{"arch": "vit", "model": "image classifier", "translate": 0.06, "targets": ["tissue"], "num_classes": 9, "norm": "layernorm", "fused_qkv": false, "shared_expert": false, "pooling": "mean", "loss": "cross_entropy", "nesterov": true, "adamw_lr_other_params": 0.0026, "final_lr_fraction": 0.1, "warmup_steps": 1760, "adamw_weight_decay_other_params": 0.05}
Rows from block 3 of a small image classifier, named by matrix and row number. Rows with one number within an expert belong to one neuron, the router's apart. Each number is 500 + 50 x the weight over its row's rms, rounded and kept within 0 to 999. All counts start at 0. Numbers have three digits each.
After each expert's rows are labels from the 100 images, of 14976, where the router gives the expert most weight on average: "strongest on" is what is common among them. Only what is clearly more common there than usual is listed. The data: stained colorectal tissue patches (NCT-CRC-HE-100K). In brackets: how many of the 100.
# router: slot weights (model.blocks.3.mlp.router.weight, 64x320, trained with AdamW), inputs 107-213
# gate: expert gate (model.blocks.3.mlp.gate, 32x80x320), inputs 107-213
# up: expert up (model.blocks.3.mlp.up, 32x80x320), inputs 107-213
# down: expert down (model.blocks.3.mlp.down, 32x320x80, transposed), outputs 107-213

# expert 26
router.52:485546463466529554511471462451478520431489520511464457493531549492478551471403525563475612542494487447544461466473439504391427438407610634474442486529430531497503508548514526495505452532530512478460495545526538549483570514492463494554520458477596528455597446493424511467565453486467461517502491500621535478491477512467435
router.53:586435448486516529480582529513547419434428465536449466559436472513482476592467435471514483507529465383461501459551500498411480541558459579490421422434561465479436472565624531456528529536572539402448371541493497527526447485485615511553474478425525455511534550373481507506452512517450538493536476507601458482556453489527530
gate.0:549474471507553563479508570497496502441557514490453452502501502468506506546482422446469461587477468502473515543554475477491522431492433488553463431498498459496514491479422548412491493419449535500535442508508595496467568532601569398498419479478527430534474459532479498522433520489497602502476559520573467543470496466490552
up.0:456556521524447449508521428507495490532467469517541567467529518525489475477491523589526537387539525462528458460455512524464477542508563563480495555524469488496522461544575429594483498569559459513471563494498414519506449477428422592511594507524488560454536511475546494491570468508465382496522443495443515458509494531507425
down.0:476485461495445464530513321511505500574489486532522501476627483503512534493555491515574518482535594472488488462491464571630503656507464407606491470506513541470466505405505517465388448459574545573500504457526603480498424577503476507487508581486454567523512466464576495492454648502516434485483453461492511417521470508479528
strongest on: tissue: lymphocytes (97)

# expert 28
router.56:583487510533499496498432477514478425531538452509475533421504452545495541569590432503554467438466494473444548448559512480578470427521486607578424518488582467467428465445491523490531494465601548481460459555567449510442510539510536468548513543420500558583452536413551511488496459454511505519560387605445529428544533502459441
router.57:497415481451434482472486514466522418457470507462449474518449527540485531567454492540474505580525433382507426464532479491517520496456521545494530355506562467552495394526558539435517470568589441532498489495469560602502487459494480510472504413490548528462549485446518496468521513516474504555443512453642455476503497595558541
gate.0:527511490498520486497472506483500500485448449433532444441484459541617569536496518475467529454537472478565470470476507447511518395512498499588458494520495474433467543471361520576470579440572526482511459571504480510537460591574504505602546537420463483544552484449601518449525559512526450490456375590429574425562545552470522
up.0:531478485463514485480472499496484468504441440415514441416458446550563587539499491481487491465551466445504465464499533424525521426485484557585460494518542500447512524455422487613471513458564524451501478567564476546537517539526512503604533484412503480546549523396520498477572538511527435511427369543495530411562523549501526
down.0:532487477495483512463514661503521513472469565582523510535515457484486548553461475569523603501484545476485494538538491516464409600600477431485467513486488477462463481561517492506552468483536482596527500438507465406442354521552609498397490532500490450511521483484622451590407514519498479506570499485527461546488551500484664
strongest on: tissue: debris (95)

# expert 27
router.54:512427538497476533422480546507543473446529533529499479504424378524539505571485521557410507520501450393527491560557526509446499497419485484512574368502520527543414389507450498467488469520495459593515493549453587599532508434482485493414465360537505555505604489476497477460470515593431506523481473392638439555551532523490452
router.55:523436523490493524477524549500527461489577533573472489473428384487497508570470448589417484518445484415488524518578486543438559524486486450540523421521534473547388454504545501524516466558520487567517477544483607638511509441441568509446405397470469483524560504483473472449495522604438552537513487474573450511531491515497456
gate.0:526472509543505614530494422478523487409408490598509715516370563489536443492535486438489505502585561517507463543518471433496464608489519495488489511459603562518570441577555502458506593544455441488406527468506542487459449472505536458538495448520614431537482521511434463502455473500544415474568561496585299499441482499513469
up.0:475514494459513393475496557502493488595599525393483263468600443496426557524445519557518499509412471466492554454490518581509543401517493481529489497540428436464409569432466520496520395457531565506610468540467438526544551543520478534437491566492370567449516463477607522494552521494447582543428449513403709504543517504471553
down.0:541467546510495456442478593487539461541496487445537491481544516526500492520507535496548472500526457504503494406485522579481509480570491543549465529503515523520509513430528506504478452481508538421551510466506464576516516530504397532531476552472499584444533431512521507521523556510470646490465496484494367556487476477476480
strongest on: tissue: lymphocytes (100)

# expert 25
router.50:467526563501497503523467368509496559520490479444526470639517475458536454519553528526505577496596529555506523582532551508516558554494479406524530530430448492494492399431511442529478531473512442468487464502450566514502478475517488501404554523451391479553455618506516510494430570563439432472533455424450509484540557492493515
router.51:415548565604434557503406391548466528500485502460496518524508482475514527500575474551406568515542494519499525500477562496487574539424527384546557481514462562441495433486448538508483498543507487507475509468524525530489477512556455488442511464442418548558468535416512540548465560565408481541465394405433524460540567510504508
gate.0:543537552489482520497530521551576523462495456518427516527518426524556436442448485427492539462568450476541548410489510580493494431465448556465480469454455480443523511550518514474523486471504608551464534508560496524451495491471429497464520395579580410478502457535358480569481562466488422530440597549565453569588557484472520
up.0:489518540532418533567554615548424529450490584450435493607385455513580474464434510436428597507487582486548540485518430586514488609432461492431576443438495538450427447583495534424477518498476425563443498522565551416473502433499528436561507502490541476455445483498593526500553556490502464503533450502535463489567485490472505
down.0:462484494546446421498490555462526600534493560399471481671438554457512468487391485541513533488465500504447555470516558560523542458445509522535568579523569434539463517469570424553538568505446416470457562590433456516517451422431514461559529522542490449479507488556516548537583506575507507487397550597493560465556514603632522
strongest on: tissue: smooth muscle (59); tissue: cancer-associated stroma (35)

# expert 30
router.60:510500440473490524501572622494486492456484494498519483607522475479519459588535454421525442518502500522445525554475546406412438568536463469558473542453534479447471462464491470436569590497485570454493477553589442437514366580543460554502478512467410469528467597535524482549444545497445508426517454390502469494513538470460532
router.61:430605521473406523504466586478540490495420466508433548576491542434538507479551480568515405599537550557478543508492522455452465513546452417475540516465500557484530522462422452467459565423515439495557564503421522484520570470474447552469467475554448504525500502543506496494513547498529459430419495417457490603532595481632494
gate.0:444458437504501482548485518438508541503578549464498489452514559453475512565529499460503498510518537548426504544465556481435473469465575523369400525419481568487540438527462481514502458494579466578483497559442463455486511519423504478632512536502540553493536556496417475472447518476563493650585494567612565490497567541496468
up.0:517602477453578447478527555378435552457551491449474511467478535559488564416441492495447557606483523542537478495517573505414511548548543575371540586437429574560512480519574500518495468427474551487419519512423516513551494543477482421545427461418540506454489550464532470528432587481549529405582518449580558498476608424527485
down.0:521465479485522463431488446556420449499551545473505548486489466622506442534535582606431528511462519444460458496605534514459605459502486551514468522544484461521403487385447450496526494450560448459528568470494489406455550472486424501485449465448552497516475482519548588574440536413412510475590447478582482535575558518478447
strongest on: tissue: adipose tissue (49)

# expert 4
router.8:445582549502553473519528482537539526561511487468495514413518461453621473486571445467516589477494516528525609485537521525649560425491560485523529528484474466540483510424461455515578570457452465582509523538486394494424527489422592496392504496460478514473461468524569519539539429493474476506517499444436450471578577461454459
router.9:445533425397364510485475522496613460482519479550463478480407461511467522560475506505489441565585458426475483440550623455510509457496524566532511402455525465513398470498548540501517526445588461567574550527470443513484415442541529571550494410560524516496537500499464464439518514560444547514409420487574441478584532533575503
gate.0:562485489436573620547436473482525522518528488480471497445562483466493543474469461438488477450479492431490451554463542440457442491442517436487536572596511629512619460464571533478504497421531595512537539425508531516426434553532510444485355445506442526447563431520444621524533629524482488483492445542464431595520582595435414
up.0:442513565394457545546531517519392565475489393559498502414431495438497452537462485407478543484491433558545508565547596429436459460505394534532492534456422466566491502551579519483459536517494443485501394502532419617459492402572414489407534429513468507545524464575536406537501475502432469424571507447550442396457518577476440
down.0:551511428560504569473458480543479388395517486419528522377432468389503545505490554567519460452530489524495525538540472491439494538554423538377454565547420557517549515516566462460551454502463488421612552434443517431563491557515499446473551492552475534442470493475503566508442401444532447560469416547565472478483547483507468
strongest on: tissue: tumour epithelium (35); tissue: adipose tissue (31)

# expert 15
router.30:509468470449432535527504595511537494412560465568469513503461438502516463488477482602461538578506439334517470585519560446465456489452501481487493346416523515472481499569496472474475527582502509605470505549463539570473463488531439522422470342508534504482563479436491473491459507591470526485493444457610394432533501600488532
router.31:572571457448487517480566568548551418476415483527487504444488470489418546520497440596454586493564478484409439534564576540510507504512414569537542482468450500498549499539516504475498504506579523501463497521454483655427580472399421558521551497500470465471481516402529472460527520526468546524539488501514494451484468512476471
gate.0:564560460532522458500466591542540438517564534501511450439537481492408521527490484545490480549480474489470524493547504471538537462438454398424491469471503374534444595386484527506477455522523567540516498477455481558474548552465504502501480504582561428423427468495520485466481520528378546496523498606416534527463503523425608
up.0:438451498479491505502504419480425559502453463468436455549495545510557501459467459495509522420501518534511444517450464514448408528569519566567532552531522567473545415624495519496484496427438465451577508455569521423545476447559511460456537507468477573529546501504481470527443464500631420508450551446574446481501519493502428
down.0:454540510492482495469517555555505555577546478595475492487460569510542532523478504471467572460443462506576485333484474462504529528451503523530458472434474466524452485572561474515548536489378552481604529440526473426495508496552515526511525528496504580360535518484332294486445561499537434559503444519488568439471534450497642
strongest on: tissue: debris (35); tissue: mucus (26)

# expert 13
router.26:514463486509544566485578540527452507551526465600495526458554538488522433497426545419544457475424503429549524518506453516472447497499379482589476507543523514550549561611513458470538517483447587464483466500538464446463443550472527533562460535563528480478531454577511488508495409457501509488529585585484466514424407493479500
router.27:498466463440427549439529563539529448494549489537442525534431458523560537577476454435436488568537444345419510448563523485512414499459404551500534413422595524554486479530490489452542475462540439459469477541489468568489479504471519446550555373553464540511593494410446513479459485554469463505446502462599395533543590456472507
gate.0:512479531431489431577482475456552586429465528448573516520531534488443478458537539644512555525514475543560518522464495510487489522603425482514436558486402381494519516550493480478431507566479497506528463590512466516481613448451443459520520533492481464409462507496500473509480522509548453518485543470370650540444506502513568
up.0:417462468522510456486434441534527459467501422468488364404492567513428504506495473626496452522513606549441463485469475539516519413492529496479593505525539499465502486519409496494515472529492520516577559485538525496497517564558400510483572554500432535422452519536546518507488518520561508485473528557446512488467504502459487
down.0:535514544522326519540466345514513469465568521451468548531434420526494510517477484466512449521490538488500501519506495515541515308516498437345482541470398563481535459340497476495556444511467536461448496519490432456479513486542491502457491548519540550499494549526471562476494484502571464436494529553479455475515494507504448
strongest on: tissue: mucus (84)

# expert 21
router.42:506530494399492500515550504515496560392583576486599541631563511543504462570405536531482475544499491518542515582486515461368530542512529452480504510553454546491490475560530523476474479498451528470545419514539503478591476470566479555448401457505503458456541483505440515454523567529477501484502537452564512552432423553477412
router.43:492486476476395469439490531476555423559612497552442503499437490484467542537503437557487441632535418438436467480543523473452457540520508520484490423508641483566395487524491487394473497497629432513485511525484401528513525523554521584548465448558527513458563473487463476516491528530546563534348501563573437524508487504592496
gate.0:578452504542523507599522401500449571536541485522549560475477471471510475505506609426492458512479514522470434523435455566482521568533420573448481473510645456483476508576462512459587483486475530492417474533566579401461402560612487436589583499406550433481507523457507499556470481492526500535538538567508472476460472515520636
up.0:525551560517515453471549511483481543476466505489445598594482493503521504541507456531507549581589443478471437528542499514492472414511642454551602454471479600538543444442537419552399524553469459511610519484432504501498509388389562446484561448581505453542476488513444509432406593485556449532431595440537460543484485539494389
down.0:490554479537646504487508522502492498521512518514496514502507517509467527491567455445574486524595522483520498462528512521436504658414509522532412498501527487457413485459516463570477562495424469480495520443529536492472483482478539506502520532525509490483512445520487392570495561493525440441513509469500508383469525504428624
strongest on: tissue: smooth muscle (44)

# expert 12
router.24:449496451493428589471451505489505468453363519526406552576461487503526518522502478544388516613532418422483464517578521513491502452448456534478498450507480507509515441477444565458457522508492466513515504564425425541466465473527457452557606362504548520463582472435456470505522517553407438526416480437598459477543600513542426
router.25:577400433490458456527489493538456428552462384460437574458490517487520508510535454419524433508436451511532560547571475558598512476513498519512429494509592401559530455471433546434579524506545443461555524534508471547481497585488412441535474522456527518452467498491595474522385532520451462585531546568441511433499489477488556
gate.0:461588529534551581503547494509560480512474565493494431460527444475503492558494472470510526476584548510514553524540489480543443517535317531471462507503505383494426485512483516500554500494557556533281472452530532430483422572580505507571458506490457487524499501522583503491465463508536598522537460503517515512595477482576642
up.0:562418445487436436522428511467465521492535446505503535526471577523499517428505563557486487521442459471519458469453481524456543481423660502517526498491495596492582473517494491504464495516439454484701557566451478575528576439431483497447536465522537495468505484495406500498530514499468399486486536514490462496395508525414356
down.0:545520506497434469456501614500504500543498489467491492536560553494505478498455563398509500509482486487510531495422489522416432590556550576508510497477503515515533521476484494505476481515551412461542480526499477450545433523561504506480495501529520528679559548521486505519455647538561501463506412493491396578523549552533488
strongest on: tissue: cancer-associated stroma (48); tissue: mucus (34)

# expert 20
router.40:466454445438442481504457544500555401441479441432532442551416412632505504519473501559477503490586460448529459574587547473475449463476565428479511385426514484512516424531601455399455448507544469553553505527485534595552467417492458522445506386481499486432506520442471495423485616541542486499446474450625412499529518568486443
router.41:532466504375523483437513459488509380463481441528530541517523520526428462493579489625540449547611481432523479544555528438490498568569554475597537437435461483465581408507573401557486476441623510510486576591514552614513368483579391574542527432580470516476455543417514484444478599541518534519517432548526444576462482512484483
gate.0:448508500574444485448506634498530551487631495504435533429517542514487565478436492463510472594457460450464480425486494608449438479496484490507445491505486593476512506611575489431507504551526502560484525454447523477508434545435589485595525514493458551424499501457540450473615471488585562479469516522483363480607437559585479
up.0:425478496544494530461525488457490609517454474549407507432475500443503578473449514505513479601521489465466529465447448551476417466539483523506494451495519500470521516513599505496527526578482546571411496527432604498541462460525557455536604518521601525484534503501526476510483466477539570420459547500534521474565437569563580
down.0:516476444447439425486462478476511474559489522489504532479505558465518503452514487464464445478450545517369454460521536531455491477493436517630503509513444484483515529378501475480573425527491589508557487488512374579463513585606408479515482577471550572421481431515543625513505525535415536507430466473497472554551446500530537
strongest on: tissue: smooth muscle (99)

# expert 1
router.2:511572541508508538523431402459588525472401560425480445478432519497414586421499543601522478499531550580521448470434459571457470437467620536448542567505373516510570490404561512562419413531483471491512545390510500492543636474552449427472530509485531556542474499479426523514499529477507427463446517476492525470499501501520432
router.3:425455478407438530453512467508572467524451509482413514563439438565504487503493511574433535572563540448546457535558583486528519474486493560488581444487465493428454408450443498535458461502513516534532531532424428549538452457420523534450517383540480581482545488452538477439579483602401474525426455397569449508492566551505525
gate.0:484438564474427492404573605462570397420474498466481466494497556485490526531523497471491496542547511519556552555519523496531652463476536422591496489486403518492426452499523540583524486583415545521412514495542486589515528477551557433482468524504483546529549447520490518502454460494485528467536485553439537487524508542435506
up.0:495430564593419499433525501450541399402535497459491468535516549435527530526543484421493532510635534457531556550507506480515545473409471428637441526473468543491514438537512453568512451596451510505485502536542470591498526492555573434472429493490501514546525475555451539538441453481518463456554488512527547440475525545440472
down.0:418519503498432526399497430503489494501517510615483501513587611505442511529478446449490492515532488481542492387449480471485472443443471502554501487504547470451545461590480488485453531490516579567518470509501501543476426503567625488481508536491499370496483512515532442471400501532525526495498421499499440466490531491526436
strongest on: tissue: smooth muscle (44); tissue: debris (31)

# expert 17
router.34:504561356530531521547501561526471470503440582508433591425513475525505482467478527447499589514567404498494547504532550514556490539441486544435503415528524544498504503565541572539564510585408495530484537515417432511456484522388458568440590407511565527345566451479485578476486426524453519550474461487531530512591457594604540
router.35:461586503531472424550531459495463540540507475490516553468574499522544445477482549474492508468541482500567474485573497508468511511453421434530525522547520403460555459558565495561477525643494542497429591510551616547538426510473378478538592515626504495360572441501525510478445537528555515565446508504469606554459465559555551
gate.0:554522445544538538526539490487493506394589505474558444496505463563531515529427497497555457486588587462533566495492465501499504501553508475451450484473477422479433478489585538466509479504545505546447411461599509425507532486545449484498428484506587483531468502504533532562394495500465572500452465415504511480447478527542555
up.0:546518533411508531502490353513556523563511495522509438563521580516479508458505509627472526583459502523518499480530520444507501487455619451602576482487434621534521435475495457534457491449427541409411459522550542542537595450557543527523576507493541438504433507505388459507604573517461445502532517452491556524447487479531555
down.0:440496582521498499561452452507507471545483534530519556474476590557523513463452505511543623524474558455507499491536526499452515488494497398691433466507501521548514545539482502528502457489524562501452480481498375520516513431507488462426510434497526463524485467495347430536559437506505539541516397455509455470504499495548659
strongest on: tissue: cancer-associated stroma (51); tissue: mucus (28)

# expert 16
router.32:570458520449527530446403575531506500479494483486618480456472330576498456585507572519413499503561506459540597535578525494501489496452538476447517354503456463506487449437462524416565573463592505551423441513586542517537494569592468537546471441498506483554508518382530453499506487475449514463508447495600453517484529508438571
router.33:509492399478491576501509521483534459498475405529468491535428433512485460532431476582418482548573378421512480475595551528456479535471498521514477436498529509529490519432509459464484464524563372502527504509467426538530442467470477470435518384539508551548531606453474505514428555580454503511459468429584434553507564472540501
gate.0:551598457491475573487442423520522545411585483582581529432403542462584534473504529608523458446473525486494526508477495471533495490462649568617452462496416618503408491516486481490493547441546472565429506489488468453510500406496546579421450511458583434466489528490576490488490457520616525460544516562463431486551488521556504
up.0:458458523488557447545579533499477459489356490404377467543571509526478467530489506470441538502539447497520458512523479513458511509509335468403593544505567421487626496568521540515555486620459523433603519533505496480487501559479444429578572471519474554526504498476463498481540557454400490552515501454521561489443531464458493
down.0:536505490486396475509516602511531494546541510457508498504518472499476517488487512479504502486452430513429499535460496529482524411468517573717464549501487480520542530548513493477530415494444546474518482504470557566487463544477668502538522463524504288524516501471439497464571506502473470571529427517502715514514572512508606
strongest on: tissue: smooth muscle (92)

# expert 29
router.58:492414377422494537498549469445556444476475487513441401523483396495449474513433437570483452571558467344353547521483525447506506528531436423477535454515513410456489550530516539502578504606488542563427465497516542519472491511487595515492479502547507537507548560463477476503489479531442547528486477423526443574607487557479561
router.59:510521579540542491553529510482483518502548488572425391438525562458484513425417517411498500523473460557519405473490440511451514452513430471490546494556505443515547596522556515518463501606406567433566540435442573429476472514459540424586435529620547525453554399571455510554574486463518539502445608526503484582463415424590564
gate.0:616540484456505518552486484536533509531508466531456518480466491544528537493524554600436539472499395533407382536545495459526426497536524476389523425512534524541533567502550498533481542487546541491428502507351515515568569557454554512615432472497482483575482458440383453502450523512487573513481485521531530481520529472477588
up.0:432425487558479551431520490477501471472444499468568446473549494503495501556471396464567425540472578517512572504473461509475572472552426504664410543516506406478493450417437467417524508542465522517597495513599503473439484525546484434426531544479482493441500534570600555500561504507522450473447481504459508493488483514556462
down.0:527471558479540531533508527488470532441512486413461487478576507553487484531483513537567513519473437495496486491512526495383516463449523582461476501490489513527448474550522512521525352501507474503468494538472444558416540549572503446476521487522497483499504560545485451585702509537516519453548516491471420508483611494557402
strongest on: tissue: tumour epithelium (93)

# expert 31
router.62:621511463478484534559522527544450524357475449522467472561501496524525496522418433504484607489525431533549414489521477456402498510520486562454490538494548494465508520554443434531473543517543492445560404464451411416566504532515474394550442456430564490528551587516425482459434592503483506516553540465578491468413471523484414
router.63:445499405481433581455504468525499459509434521501405508569436448539486482548500489550454471577552415436487467441530537476464476459465447530452579436455536518463485431512451511452462504431546416526564491491440426537509468456510501452539540346506512569489561519431453476528478480573416466473383416426566419508559620489495514
gate.0:478435470594471559486415507491466484472587566561485484445471496499621553527521495501526482589538524508507475551527490509509452407410499480390512537486325506470520438481469482500579482512386522553459505605497431495459593449487474489507511475522487586519499482522531564497395527469522501426458543496510526548499533458509444
up.0:387525487533512544448419433473459459483475541548449519450499503527522493517502534524558468579543523501553453519499489561549555414459475483403471548514337555439526452472428424462523444547423551543474527541496470472425574466519490488536504473500455622547530465511515497465448528501468453519529522478514503533531513578485409
down.0:566492436540498538525457420495496491398563478506552530596411514539499531405499548488612426510551551497524492552453485487409538448540400497496493522446510574440484518472552493518473574459452468477468511478544566466527492482474556520474489481468568524534577510476608541515510413422524523545493455497473381522580414496533531
strongest on: tissue: debris (37); tissue: smooth muscle (31)